python train.py --encoder_arch="vit" --model="masked image model" --dataset="microscope photos of single blood and bone marrow cells" --train_examples=194171 --image_size=48 --crop_scale_min=1 --horizontal_flip=true --translate=0.12 --method="mae" --mask_ratio=0.5 --loss="mse" --encoder_norm="layernorm" --encoder_norm_position="sandwich" --encoder_activation="gelu_tanh" --encoder_mlp_ratio=2 --encoder_head_dim=64 --encoder_fused_qkv=true --encoder_bias="all" --encoder_qk_norm=false --encoder_parallel_block=false --encoder_inner_norm=false --encoder_patch_size=[4, 4] --encoder_layers=6 --encoder_width=256 --encoder_positions="learned" --decoder_width=128 --norm_pix_loss=false --decoder_layers=4 --init="kaiming_normal" --optimizer="muon" --muon_scale="match_rms_adamw" --learning_rate=0.0054 --momentum=0.9 --nesterov=true --orthogonalizer="newton_schulz_5" --adamw_lr_other_params=0.00072 --max_grad_norm=3.0 --gradient_centralization=true --ema_decay=0.995 --max_steps=14000 --batch_size=384 --epochs=27.7 --lr_schedule="wsd" --decay_fraction=0.4 --final_lr_fraction=0 --warmup_steps=280 --weight_decay=0.03 --adamw_weight_decay_other_params=0.01
Rows from block 5 of the encoder, named by matrix and row number. Rows with one number belong to one attention dimension. Each number is 50 + 15 x the weight over its row's rms, rounded and kept within 0 to 99. All counts start at 0. After the name is the row's rms in percent of the matrix's.
# v: attention query, key and value (stacked) (encoder.blocks.5.attn.qkv.weight, 768x256, the v third), inputs 0-85
# proj: attention output (encoder.blocks.5.attn.proj.weight, 256x256, transposed), outputs 0-85
v.46 116:50 26 42 54 54 52 51 38 79 59 43 24 49 62 64 49 42 42 51 66 59 32 52 67 70 54 47 51 62 71 15 66 14 48 91 64 63 17 37 50 57 56 65 24 76 59 52 50 61 68 58 39 53 34 60 58 57 43 46 73 44 46 56 53 60 54 51 34 31 53 47 51 54 43 37 67 73 33 33 52 58 54 36 56 39 68
proj.46 104:48 75 43 38 32 56 50 60 35 70 53 75 52 37 29 41 66 30 61 47 41 57 61 38 20 44 61 65 49 46 51 36 85 49 15 43 31 85 44 65 40 52 29 64 41 47 40 59 45 33 58 55 57 81 27 46 53 58 28 17 61 52 30 47 35 57 45 77 82 47 39 62 40 53 42 46 24 55 82 35 51 34 57 46 51 20
v.47 111:73 37 67 65 39 57 19 51 66 47 58 21 14 50 28 78 46 61 62 53 45 49 53 37 20 60 77 59 25 46 58 62 45 98 34 68 45 67 42 76 77 68 59 72 15 22 63 51 71 49 32 55 71 47 39 62 35 53 55 72 48 23 21 58 36 79 41 46 39 68 43 51 58 78 56 65 41 19 65 37 40 28 51 48 89 41
proj.47 100:54 48 33 26 61 59 55 65 49 56 49 71 81 56 66 48 56 34 50 51 63 57 58 77 91 25 30 44 70 46 51 33 43 28 56 37 53 19 59 53 19 43 45 13 85 58 46 43 28 54 67 33 34 49 76 20 54 47 45 48 62 78 63 43 42 34 59 54 60 48 56 54 46 30 36 26 58 44 56 46 64 50 41 51 00 54
v.48 105:44 57 43 60 39 96 34 69 39 28 30 68 69 44 39 54 57 46 56 65 44 48 07 45 74 49 66 58 47 45 65 49 36 34 35 44 64 41 41 50 57 43 51 58 67 62 36 64 35 82 63 40 50 56 33 46 57 79 38 48 51 58 71 47 53 49 67 54 35 63 68 45 52 52 54 56 62 45 34 52 08 29 50 51 55 44
proj.48 104:51 54 51 49 45 25 59 44 45 75 63 55 48 75 63 55 74 45 73 43 54 55 76 63 22 45 32 14 48 44 40 39 33 58 69 55 48 46 61 39 59 55 69 60 33 36 71 32 61 46 33 63 39 41 69 56 32 34 61 60 38 64 44 44 47 34 44 56 74 35 54 56 60 41 67 59 29 46 59 45 86 77 42 52 32 53
v.49 112:64 70 30 18 32 48 83 62 44 60 43 63 52 26 64 47 41 30 74 51 42 89 37 69 60 59 54 53 44 49 59 25 29 50 49 16 50 65 41 20 31 50 52 83 50 64 27 58 46 62 48 42 44 57 45 32 65 31 37 45 52 29 38 31 62 55 49 54 58 53 70 44 53 54 64 62 51 40 56 56 37 32 64 39 53 39
proj.49 100:59 19 39 73 45 54 10 49 45 44 61 33 75 68 40 49 50 62 25 36 61 19 63 33 28 67 42 44 45 58 39 64 69 43 49 73 26 55 57 50 70 60 52 24 49 73 74 61 53 49 66 51 44 37 67 73 48 48 50 57 55 69 53 84 26 39 44 55 38 58 22 63 53 44 17 57 46 55 49 46 46 80 29 66 54 30
v.50 108:43 71 60 31 50 30 55 63 50 64 71 72 63 53 65 72 64 70 50 56 25 59 62 59 52 64 53 63 24 50 40 65 69 47 63 49 46 36 43 28 42 51 72 44 45 40 64 59 48 52 56 00 53 32 59 40 43 83 54 46 66 36 64 56 46 50 15 43 48 49 69 36 69 45 49 33 73 73 50 52 42 66 48 32 30 69
proj.50 103:57 66 48 57 89 36 50 38 62 59 45 36 38 61 57 36 43 38 34 34 66 61 52 54 74 20 56 26 69 32 63 51 38 56 36 40 65 46 45 58 44 39 15 33 50 40 30 39 56 57 42 97 49 74 44 61 47 47 61 56 31 71 61 65 44 59 62 46 68 25 48 66 42 50 70 65 48 30 45 32 62 35 50 58 50 55
v.51 106:65 75 49 60 47 66 41 76 19 29 57 58 59 63 59 39 21 46 73 45 35 57 58 45 36 32 51 67 41 76 26 71 71 26 61 63 63 66 37 66 59 34 51 52 58 64 44 66 07 56 69 42 42 39 78 32 29 64 42 35 42 71 55 33 31 57 18 40 55 47 33 52 41 49 53 20 47 67 64 53 31 49 26 48 49 72
proj.51 092:33 44 47 51 65 61 58 35 76 70 42 36 47 70 47 72 57 38 07 46 54 48 70 70 50 61 45 39 84 25 72 71 33 61 29 35 37 34 52 30 34 62 46 67 49 42 54 45 94 13 51 62 26 57 37 76 81 23 45 49 69 44 71 55 63 57 78 40 44 56 46 45 69 47 50 77 64 36 55 49 40 46 62 39 53 41
v.52 094:56 66 70 65 47 61 60 43 55 40 21 46 59 59 63 29 49 56 46 61 45 51 84 73 48 19 51 35 40 50 44 62 23 26 48 34 46 78 27 99 61 57 68 35 72 37 44 47 32 40 66 51 50 61 67 69 56 58 39 49 37 75 42 54 57 67 37 50 79 38 36 49 47 59 56 52 50 45 36 53 51 39 16 51 33 65
proj.52 092:50 51 37 37 71 35 52 62 21 73 54 64 61 58 36 62 53 51 31 45 62 64 31 28 30 73 74 50 55 72 55 67 74 61 59 56 72 25 66 19 46 33 27 73 24 71 47 50 70 55 44 80 54 38 32 27 37 41 67 54 56 42 66 32 47 29 68 42 35 34 49 63 74 60 44 58 66 53 60 24 42 42 70 35 53 36
v.53 099:68 68 56 80 90 68 64 52 55 56 27 73 50 61 66 39 65 32 51 61 37 73 30 50 30 39 70 49 57 20 71 28 38 62 54 57 76 57 54 45 45 60 38 52 55 60 50 61 49 46 76 36 53 37 55 33 47 61 46 69 34 72 74 44 31 61 62 74 37 49 66 43 44 62 44 44 72 38 44 81 36 65 51 42 44 46
proj.53 090:41 26 53 29 02 27 43 52 42 61 63 23 62 38 36 55 54 33 81 43 45 25 55 42 72 60 20 45 57 49 54 50 64 35 52 61 37 48 71 58 37 33 60 34 38 53 45 36 27 62 19 46 49 49 41 63 76 26 66 33 54 43 27 58 60 33 31 35 47 66 30 33 74 64 29 47 53 45 53 22 62 39 24 58 57 70
v.54 111:46 50 44 57 40 47 62 79 00 46 45 42 53 22 65 90 60 45 54 51 30 37 61 38 63 50 42 61 45 88 56 43 41 57 56 58 47 62 53 71 56 40 66 44 45 33 55 41 58 64 54 40 70 36 49 67 76 39 38 41 10 41 44 66 70 42 40 48 64 65 22 45 79 41 48 56 48 42 26 26 27 55 33 55 65 41
proj.54 098:46 61 65 40 27 67 56 30 70 58 66 76 51 61 27 35 32 43 35 50 40 64 43 67 49 67 53 74 65 07 40 67 59 46 42 38 53 37 49 30 62 46 70 73 49 82 63 68 38 60 47 49 24 76 69 30 45 45 57 34 58 53 47 40 32 41 69 63 30 37 56 61 17 46 35 56 55 37 66 69 56 43 80 56 36 31
v.55 102:48 61 47 53 55 50 30 47 43 69 27 71 66 53 50 62 26 54 46 49 41 18 86 76 62 52 27 52 75 41 40 33 75 42 49 18 54 24 24 66 50 45 86 58 58 23 47 51 28 54 62 56 30 30 57 55 72 66 39 57 65 53 46 42 29 53 47 52 48 22 62 70 71 60 53 55 86 42 33 64 61 51 48 42 33 47
proj.55 100:46 36 53 37 52 48 53 63 51 47 41 48 46 40 71 50 65 32 52 47 40 71 33 38 41 39 47 29 22 66 49 61 35 66 54 60 58 95 58 50 59 68 50 36 44 70 60 55 60 42 39 42 55 54 53 58 45 40 67 44 30 58 53 57 59 45 63 46 55 48 43 27 40 34 44 27 17 51 61 44 36 35 40 62 64 48
v.56 104:33 47 35 31 37 51 42 51 41 54 45 56 65 52 67 66 69 43 41 47 44 44 51 36 56 42 56 42 47 64 81 34 53 57 41 60 23 44 56 29 63 61 49 25 29 74 80 55 42 73 53 35 55 45 29 59 71 59 55 48 52 29 44 63 65 39 66 55 52 58 62 49 50 33 41 31 60 83 40 68 30 55 37 51 49 73
proj.56 099:65 57 61 59 58 55 49 41 73 62 66 41 50 48 46 58 41 62 42 37 37 81 40 64 31 44 41 39 48 27 32 77 14 45 60 69 70 64 48 52 35 44 33 72 65 17 19 29 43 28 42 42 48 61 72 30 24 55 41 40 47 54 62 48 25 70 36 48 59 53 51 68 39 46 60 61 40 15 62 37 71 46 54 57 38 54
v.57 114:76 62 30 80 57 36 46 74 48 83 49 57 45 53 34 42 39 59 63 57 90 20 73 61 60 62 67 46 48 30 60 38 55 44 66 53 63 40 32 48 35 47 33 60 11 46 73 54 51 36 51 52 38 45 53 31 64 44 29 50 64 40 56 82 49 54 46 22 67 40 38 52 56 53 50 41 40 41 55 46 60 54 49 44 66 55
proj.57 105:38 06 63 41 40 54 61 41 62 19 34 50 44 35 50 47 65 44 46 50 27 55 28 29 36 34 38 49 36 56 34 59 57 41 27 41 53 59 59 60 65 40 59 37 59 77 34 52 68 61 47 60 65 60 66 63 50 48 64 69 46 48 40 29 49 50 66 52 09 56 64 23 58 58 34 62 44 58 44 54 60 40 62 67 37 62
v.58 103:63 69 63 67 66 62 44 66 71 58 62 34 52 22 72 57 51 36 50 42 45 61 72 36 69 26 50 47 51 59 41 78 25 59 65 44 62 45 50 41 44 88 51 46 61 49 70 47 59 57 57 39 27 62 39 41 40 38 46 55 16 40 41 46 49 59 68 49 32 66 51 37 55 57 80 30 53 45 34 69 61 52 59 43 56 29
proj.58 094:61 36 60 38 58 60 58 19 45 66 49 53 51 69 30 46 18 46 44 56 62 49 33 57 43 67 49 30 47 75 33 41 70 34 31 50 35 61 52 57 50 30 55 63 46 47 38 44 39 52 44 54 64 36 48 42 63 55 65 50 68 82 51 57 48 43 23 49 65 34 60 62 39 27 49 77 36 56 60 36 57 46 34 52 55 66
v.59 094:64 41 60 54 66 61 71 65 61 26 35 58 47 53 50 49 68 40 45 48 36 54 36 40 48 60 59 32 44 52 34 58 72 30 42 63 67 82 50 42 89 74 19 86 37 66 59 19 54 46 37 54 40 52 72 36 45 36 61 36 54 51 36 52 55 48 62 54 37 49 32 45 36 68 53 50 50 33 57 65 86 61 51 47 79 52
proj.59 091:32 61 47 62 38 48 29 20 32 77 50 36 36 50 30 39 37 59 69 66 66 42 48 61 59 56 51 62 59 43 66 34 61 62 64 41 45 35 54 63 00 51 88 46 59 37 38 88 37 48 76 56 70 47 38 56 64 37 20 55 69 56 55 52 66 63 32 49 29 55 62 36 51 46 49 49 66 47 49 51 37 53 54 72 36 51
v.60 124:41 20 80 41 61 41 58 47 55 19 53 35 37 32 45 56 65 40 59 58 46 93 33 21 39 25 71 65 53 40 75 49 60 63 42 83 43 58 60 73 51 59 25 44 45 74 37 57 47 56 77 69 63 37 54 69 28 44 49 51 49 40 67 30 34 53 31 51 54 70 43 58 55 40 43 39 51 20 46 73 52 54 54 75 77 35
proj.60 111:55 53 34 81 32 39 37 55 49 73 43 55 50 75 46 30 52 56 79 45 50 10 44 56 82 51 34 44 42 35 53 55 66 46 63 43 47 37 52 38 27 53 70 71 59 13 59 65 51 17 33 29 36 47 41 63 85 38 53 25 57 60 30 63 77 39 60 59 34 45 40 47 55 59 60 47 33 86 46 56 37 37 32 47 37 46
v.61 121:46 62 50 26 78 53 43 31 47 50 70 33 23 50 67 46 81 12 54 54 28 40 60 54 61 38 41 60 43 69 75 38 74 57 55 58 64 46 53 49 38 47 56 68 48 76 69 42 38 63 48 43 41 27 37 42 53 52 50 44 59 47 18 53 43 39 65 70 41 81 66 67 52 31 56 16 41 32 47 61 51 70 33 50 61 28
proj.61 111:47 41 50 57 25 22 67 54 64 54 20 43 80 29 42 59 26 71 54 35 44 48 21 45 50 70 33 49 49 40 58 44 45 44 35 68 43 59 66 61 41 65 52 35 49 38 51 67 41 37 60 27 43 44 54 35 63 34 37 48 41 51 68 45 61 49 25 58 49 49 26 69 28 73 22 60 86 66 48 45 46 39 57 62 45 49
v.62 109:50 73 54 86 39 73 55 60 47 53 76 41 24 41 32 61 46 16 28 61 29 37 24 52 45 31 67 58 49 30 55 56 41 58 34 37 63 41 57 35 23 53 59 51 43 46 49 74 44 24 66 46 59 51 53 58 73 41 51 47 53 63 58 37 60 56 26 61 70 60 59 59 62 60 35 73 54 49 38 53 52 44 54 26 68 55
proj.62 104:48 30 38 19 57 56 22 51 46 50 28 58 63 56 55 47 40 71 62 29 67 78 91 60 41 43 49 45 46 68 59 68 41 36 27 53 45 53 30 55 58 70 23 58 63 50 58 35 55 67 34 38 36 38 48 54 26 70 55 50 56 36 48 59 38 50 61 40 40 31 47 48 39 64 40 35 48 41 67 29 65 51 43 83 21 56
v.63 108:70 68 39 65 31 51 48 46 75 35 53 58 38 61 47 19 57 44 23 48 18 48 47 59 61 26 49 42 45 38 50 55 31 57 35 24 32 34 55 47 31 25 44 44 51 52 51 69 34 44 47 50 43 45 32 60 53 55 60 52 42 41 25 69 69 39 41 69 81 56 38 92 41 44 29 57 65 85 27 76 55 28 61 42 51 66
proj.63 096:51 61 51 35 72 59 36 58 27 48 48 51 65 65 85 88 24 49 65 40 97 49 63 53 39 56 44 50 40 83 43 58 35 51 68 62 54 46 52 47 58 84 45 69 45 46 44 41 78 51 44 42 67 64 67 42 45 55 49 72 44 62 73 35 32 67 42 33 27 46 62 44 44 40 74 46 38 37 64 52 55 72 40 36 41 36
v.64 071:55 21 64 43 48 60 59 43 55 69 37 57 43 65 48 25 32 65 47 47 61 57 71 59 59 47 79 32 66 61 53 20 31 49 62 49 44 35 45 55 36 44 55 30 46 47 43 65 32 67 62 57 27 37 27 39 55 76 51 49 76 49 37 34 41 26 74 46 50 32 19 62 33 45 47 47 81 49 39 24 53 69 44 56 66 60
proj.64 075:78 69 47 59 29 56 48 38 49 43 61 36 36 38 58 52 72 55 41 45 65 57 17 44 47 48 32 57 30 56 47 56 51 45 25 60 62 62 50 47 62 58 43 42 55 50 50 32 62 53 27 55 57 63 55 37 25 11 59 50 28 78 65 62 65 57 17 58 59 63 82 54 52 47 60 44 50 49 44 72 37 66 35 66 42 51
v.65 093:33 38 30 62 51 25 52 69 54 48 77 58 48 66 12 62 47 69 58 60 30 50 22 36 59 61 53 57 80 36 33 41 55 57 62 56 52 32 39 92 17 51 38 90 45 57 39 36 70 57 44 42 50 32 84 34 33 24 47 39 35 32 52 40 44 64 55 48 47 66 40 71 62 55 41 46 49 57 47 52 63 52 53 35 43 46
proj.65 091:56 66 61 54 39 49 65 49 53 46 36 49 52 50 91 35 79 39 47 73 72 77 64 39 70 37 39 47 41 42 55 53 55 42 32 52 48 46 72 37 54 36 53 34 71 30 63 64 41 41 50 51 34 52 28 64 67 71 55 45 45 57 37 51 34 49 32 41 73 46 62 10 44 48 72 40 36 55 66 32 46 56 63 61 63 69
v.66 088:60 50 72 49 47 59 46 47 54 34 65 56 51 36 71 34 42 77 56 33 52 32 33 47 64 37 14 44 24 46 42 56 62 70 52 66 32 72 53 65 29 37 63 21 68 67 44 38 45 46 37 47 54 37 57 41 62 67 47 43 51 52 55 39 50 39 28 54 79 36 58 45 51 27 61 31 65 70 71 35 72 64 59 50 54 31
proj.66 083:53 49 38 42 43 43 57 41 35 45 53 57 38 42 29 57 66 39 43 53 34 52 47 44 32 29 49 62 61 41 43 24 37 38 61 38 89 33 51 39 34 71 56 67 29 43 27 66 40 53 58 46 27 77 52 60 48 65 48 56 67 46 53 58 60 52 62 68 39 68 32 19 45 46 60 78 42 63 40 54 37 32 60 34 63 34
v.67 075:68 43 66 67 31 64 33 76 22 56 32 60 19 47 70 51 40 73 33 59 45 49 39 49 51 49 21 60 46 54 48 55 85 30 46 32 51 67 48 70 61 56 42 36 32 91 65 61 64 55 31 44 50 62 79 33 60 41 44 68 78 47 55 53 35 32 27 54 35 44 62 68 51 60 59 31 67 57 43 57 38 53 55 26 33 42
proj.67 076:23 43 61 25 65 45 47 45 71 49 63 45 56 79 45 51 59 14 62 38 44 51 62 58 47 68 64 47 74 13 40 49 42 79 58 51 72 25 48 41 34 40 49 43 80 06 44 53 64 32 65 53 54 37 32 42 72 37 44 61 41 57 50 51 53 71 56 54 71 47 39 35 41 40 40 59 22 18 35 30 78 53 50 61 70 65
v.68 096:72 21 48 62 51 38 39 69 60 41 56 80 36 59 58 61 49 63 72 52 36 27 44 35 39 49 60 75 44 59 51 46 63 55 51 57 57 52 39 67 24 39 36 73 53 49 44 68 34 45 67 37 57 33 61 38 78 42 57 42 31 79 63 54 69 64 29 49 68 44 28 23 81 67 65 69 50 37 57 22 60 63 31 24 46 52
proj.68 090:14 72 52 45 55 54 53 41 36 65 40 15 62 34 33 52 86 47 40 56 88 64 57 44 61 46 32 38 46 47 46 51 48 44 40 56 42 60 80 65 70 60 64 27 36 40 39 33 51 42 36 82 29 67 35 62 29 63 43 45 48 44 62 52 28 27 59 64 52 42 53 59 16 36 41 48 40 68 63 46 37 22 62 86 75 43
v.69 096:53 19 64 72 91 46 62 52 70 31 41 70 62 45 48 14 42 65 46 56 46 37 57 39 48 68 45 56 58 63 58 46 72 61 50 32 40 72 67 58 81 45 66 59 62 32 40 54 59 67 58 62 60 58 49 55 45 54 34 49 43 54 24 51 49 64 56 48 71 64 63 27 62 68 48 58 47 28 41 48 46 28 63 34 60 25
proj.69 091:34 60 32 31 35 49 31 38 54 77 36 51 57 58 33 88 59 57 48 35 59 51 64 55 45 53 77 45 27 51 35 62 30 38 49 64 39 45 47 27 40 65 39 63 55 69 61 44 36 52 31 66 43 79 31 56 44 60 73 40 59 65 50 56 58 39 53 53 27 33 36 72 25 16 52 76 67 64 39 46 47 71 53 39 58 57
v.70 089:45 45 57 30 54 27 56 63 65 59 55 54 48 34 70 32 40 46 63 27 59 54 57 44 35 65 36 64 52 53 31 38 81 54 61 53 54 54 50 79 80 50 53 57 58 60 29 50 51 48 39 45 60 52 81 73 55 42 52 50 56 45 52 50 62 50 43 37 47 58 63 45 11 50 59 29 45 36 43 52 39 40 47 46 55 43
proj.70 087:61 40 36 41 50 61 38 27 49 48 62 49 70 49 44 52 61 52 41 68 59 42 47 21 77 68 62 61 63 30 53 46 38 45 72 64 32 20 38 44 53 44 21 44 47 58 67 38 79 73 32 65 53 43 68 21 57 53 40 44 29 50 68 58 12 54 76 79 70 64 35 50 54 49 40 81 51 32 52 35 35 50 63 69 68 24
v.71 088:49 42 57 67 69 43 40 46 60 38 57 32 34 45 61 41 78 64 48 51 47 19 42 43 54 52 32 49 32 60 57 59 72 31 43 54 33 60 29 60 47 82 32 32 86 70 38 68 70 29 48 42 29 39 51 31 30 52 56 55 59 65 40 70 53 39 50 45 47 72 57 19 42 80 43 41 63 31 50 44 34 55 46 58 51 53
proj.71 085:58 40 50 30 49 49 55 71 45 61 62 32 44 50 40 78 36 40 31 56 51 72 67 52 35 50 65 53 49 48 49 37 23 61 51 49 44 41 30 31 54 02 66 42 29 38 33 42 06 36 52 40 40 75 39 37 72 71 45 19 41 57 47 65 43 46 46 65 67 07 51 90 44 33 53 70 37 72 46 56 56 21 33 41 73 60
v.72 103:34 61 27 47 53 53 54 70 45 44 40 26 53 52 63 33 56 37 64 36 55 60 39 34 58 21 71 40 37 46 44 56 59 67 49 65 29 42 63 74 51 75 24 64 47 83 70 56 54 35 75 56 60 46 66 67 38 65 56 66 49 72 51 59 43 78 49 55 30 50 57 56 55 59 61 48 35 64 34 55 54 59 51 64 43 42
proj.72 098:55 50 99 25 65 51 65 30 48 62 72 67 24 57 39 49 32 15 50 46 55 56 61 64 60 64 31 53 61 39 57 55 46 49 69 52 65 63 39 46 26 14 26 47 37 58 38 52 89 57 36 43 69 52 60 19 47 28 49 38 39 41 49 54 73 57 59 45 67 38 34 69 52 32 55 38 40 26 58 17 56 33 45 57 64 52
v.73 096:41 39 39 46 48 62 64 47 51 71 57 58 53 50 44 48 17 37 37 60 69 40 41 54 35 70 49 36 66 44 59 34 48 65 36 62 50 50 46 38 89 70 41 58 24 52 47 53 56 58 38 51 46 50 78 40 45 34 41 54 56 46 54 76 40 56 41 26 34 32 56 42 42 40 63 76 55 30 65 51 17 52 79 55 45 49
proj.73 097:68 46 62 47 51 34 49 30 61 53 60 44 70 70 56 66 64 60 40 51 17 50 68 24 75 41 60 44 46 37 74 86 53 33 54 59 61 59 69 35 47 45 58 52 54 43 27 38 61 38 70 62 53 39 41 81 68 52 43 52 33 52 38 54 33 60 72 53 70 57 32 83 35 47 27 32 47 55 64 15 55 47 31 49 59 41
v.74 096:56 47 37 41 25 41 54 42 61 60 45 47 48 45 58 61 39 46 20 39 62 62 71 53 29 52 32 43 79 47 70 22 67 38 43 21 66 49 69 77 72 51 49 25 49 99 44 54 48 24 52 67 41 63 47 51 50 40 68 46 61 55 48 51 53 61 69 36 55 42 47 55 16 50 46 78 56 65 47 46 62 42 42 67 79 59
proj.74 098:54 21 64 65 74 62 50 67 78 45 46 42 42 60 86 40 68 26 69 43 39 30 27 32 51 54 53 60 46 50 32 38 37 59 40 59 65 54 54 42 42 47 48 33 49 32 43 44 57 74 57 39 68 29 54 53 78 60 51 46 26 45 54 53 35 52 57 60 70 23 67 37 67 49 55 34 49 33 59 59 54 63 71 68 19 54
v.75 108:30 49 53 55 55 68 51 38 39 43 30 41 56 76 36 58 69 59 54 32 64 38 40 58 48 40 53 57 46 27 57 63 44 50 50 51 62 46 37 43 40 53 35 52 66 22 41 60 64 27 69 33 47 52 25 33 42 50 43 62 63 89 59 51 25 69 58 57 31 62 44 22 72 43 48 44 73 44 35 63 67 56 28 49 49 40
proj.75 102:39 42 17 53 27 29 44 55 49 62 71 60 35 18 47 62 36 53 62 62 39 59 37 50 27 63 47 81 16 69 18 48 50 60 42 72 35 55 62 61 35 58 69 40 42 73 67 30 27 60 43 47 54 60 78 38 66 58 68 28 31 31 46 42 53 27 34 75 50 42 56 67 52 54 37 68 32 53 55 33 35 36 46 70 58 81
v.76 091:54 46 46 77 40 47 31 57 50 31 54 65 75 37 47 37 51 40 26 50 28 75 49 39 49 56 49 41 36 23 59 66 77 37 37 67 66 62 46 68 57 43 20 57 53 39 45 55 47 55 65 27 89 43 39 52 40 54 31 52 41 26 53 40 33 57 48 48 37 60 53 41 70 45 67 56 41 25 48 46 37 12 65 58 70 67
proj.76 088:57 58 66 62 53 33 43 67 42 73 45 52 42 70 58 50 73 59 53 53 45 43 61 56 45 36 69 40 64 53 42 32 52 69 53 45 41 25 37 20 64 36 73 81 60 57 53 44 59 50 43 51 29 64 24 58 54 50 27 36 77 44 27 65 69 45 35 52 55 35 56 64 39 63 57 46 63 75 32 54 67 79 45 33 51 52
v.77 091:73 48 17 56 27 40 51 61 45 37 07 31 36 72 44 27 58 55 39 31 43 33 71 35 55 46 52 40 55 42 57 33 76 64 64 42 10 76 71 86 57 63 36 25 58 62 46 46 71 48 62 56 43 53 56 39 23 70 43 84 79 49 44 65 66 76 49 48 74 34 68 47 17 29 41 71 70 63 49 66 55 19 32 51 42 15
proj.77 085:23 50 83 43 44 53 48 19 59 62 79 66 70 30 78 57 52 41 37 61 42 56 27 60 50 53 66 71 70 56 44 44 27 37 30 65 75 36 40 37 38 39 61 53 46 59 60 38 28 44 47 44 54 65 76 57 88 43 61 25 34 56 69 62 35 28 51 62 30 69 36 59 71 55 69 30 27 52 38 41 39 76 79 37 57 87
v.78 091:67 52 58 59 74 58 40 43 30 63 47 59 31 45 62 53 62 40 77 68 51 44 28 34 65 81 51 81 25 32 20 47 37 36 59 74 69 35 49 46 29 35 66 59 43 06 44 60 58 42 37 45 67 59 47 54 41 47 48 55 31 58 77 47 55 18 38 50 48 55 56 43 63 65 46 41 57 34 58 49 59 65 44 40 46 45
proj.78 089:39 57 36 38 45 32 59 38 48 35 32 30 30 41 25 48 27 51 60 53 65 50 54 49 47 74 49 40 54 70 77 55 61 51 65 44 22 77 50 71 64 62 41 26 68 70 58 41 43 44 37 51 48 41 57 34 49 28 64 52 58 41 61 33 64 71 57 69 49 73 22 59 21 43 25 64 39 56 38 56 39 20 35 75 58 48
v.79 102:54 76 37 57 25 65 61 56 42 48 44 53 38 38 68 62 54 29 66 31 39 57 57 54 64 58 47 56 44 56 52 54 59 41 53 83 52 67 64 33 72 51 37 40 42 60 43 18 62 71 40 42 24 58 39 42 62 50 36 77 72 33 71 65 75 38 33 41 71 48 79 42 47 58 53 24 72 57 55 58 27 65 45 52 38 35
proj.79 100:34 40 56 38 57 54 46 33 48 42 68 44 71 50 39 32 35 68 17 80 58 34 41 48 65 49 58 60 66 61 68 50 53 55 44 36 40 19 09 55 41 47 54 58 53 48 58 99 34 45 69 52 48 45 67 43 44 21 32 51 58 40 41 44 32 42 79 53 30 56 35 55 36 56 39 80 24 32 44 64 63 15 31 39 70 27
v.80 085:57 56 37 29 47 56 64 41 47 42 53 63 52 59 41 77 58 41 26 54 22 27 70 66 39 58 46 23 62 78 62 72 76 58 63 26 46 52 54 38 57 43 56 32 50 69 73 79 58 46 57 41 69 77 72 42 46 42 48 55 53 33 35 53 55 45 48 64 39 54 45 67 72 50 35 85 60 34 43 67 61 29 38 38 49 55
proj.80 080:45 60 49 70 46 50 33 56 74 67 49 50 57 50 72 55 34 68 59 56 63 61 42 41 36 47 55 48 42 28 16 31 37 37 36 55 67 46 55 36 37 55 50 85 38 38 27 55 47 60 59 47 49 52 33 50 62 74 44 52 39 56 41 44 68 63 49 41 61 26 52 38 62 30 70 36 44 50 75 36 55 71 70 55 66 66
v.81 074:57 31 46 57 71 47 40 56 43 48 22 65 35 62 54 44 74 61 63 66 03 36 71 32 55 52 60 31 49 44 48 25 61 44 75 59 34 40 50 76 29 44 21 52 57 50 44 72 59 39 67 56 57 57 68 50 47 44 44 25 27 66 50 50 53 41 57 31 37 76 40 66 45 70 59 64 42 31 45 39 49 55 55 49 42 69
proj.81 067:46 81 62 52 35 35 63 62 66 48 76 37 60 35 48 42 54 52 22 65 83 99 24 35 79 29 46 54 62 48 45 53 47 51 40 37 57 49 65 40 62 24 68 44 30 39 43 33 37 76 38 55 54 62 26 33 38 40 47 63 62 43 63 53 54 56 31 53 65 27 52 49 56 48 65 38 74 61 60 56 59 52 47 68 50 68
v.82 091:46 67 54 31 23 52 59 44 32 65 53 59 42 55 68 42 33 29 23 48 74 58 44 59 35 52 43 41 45 72 75 59 60 44 50 57 72 49 35 31 52 43 70 59 48 33 55 34 33 86 32 49 71 59 32 60 30 36 38 71 88 53 51 25 43 45 68 46 56 57 50 65 70 17 39 60 68 54 56 71 66 53 49 64 37 40
proj.82 094:36 61 42 52 61 74 42 50 69 16 43 56 75 37 28 45 29 73 60 55 54 24 72 71 49 69 48 84 72 67 34 56 42 37 60 34 40 40 43 51 67 66 25 38 72 51 65 44 71 62 59 32 43 23 85 44 69 37 52 50 58 55 69 52 55 46 41 44 31 53 50 49 40 86 44 57 38 54 36 54 18 58 43 23 46 30
v.83 113:68 36 23 42 31 70 51 34 51 37 64 58 80 73 55 82 59 45 47 21 76 47 39 64 46 55 42 56 50 48 47 74 39 48 24 40 64 41 46 46 48 44 68 69 64 40 43 45 20 47 39 68 88 72 59 51 43 46 69 59 50 35 54 56 29 18 60 55 15 26 55 30 71 34 31 48 47 38 44 70 49 42 65 53 48 67
proj.83 103:27 69 59 81 46 21 36 44 45 58 23 60 38 28 51 22 33 56 74 54 14 71 50 37 44 34 63 56 24 47 47 31 70 38 70 44 52 55 47 52 27 54 67 79 24 55 70 63 45 44 59 36 23 48 41 34 58 95 36 37 64 38 28 40 76 61 49 58 68 63 54 60 74 71 61 50 58 76 50 46 66 35 53 25 49 63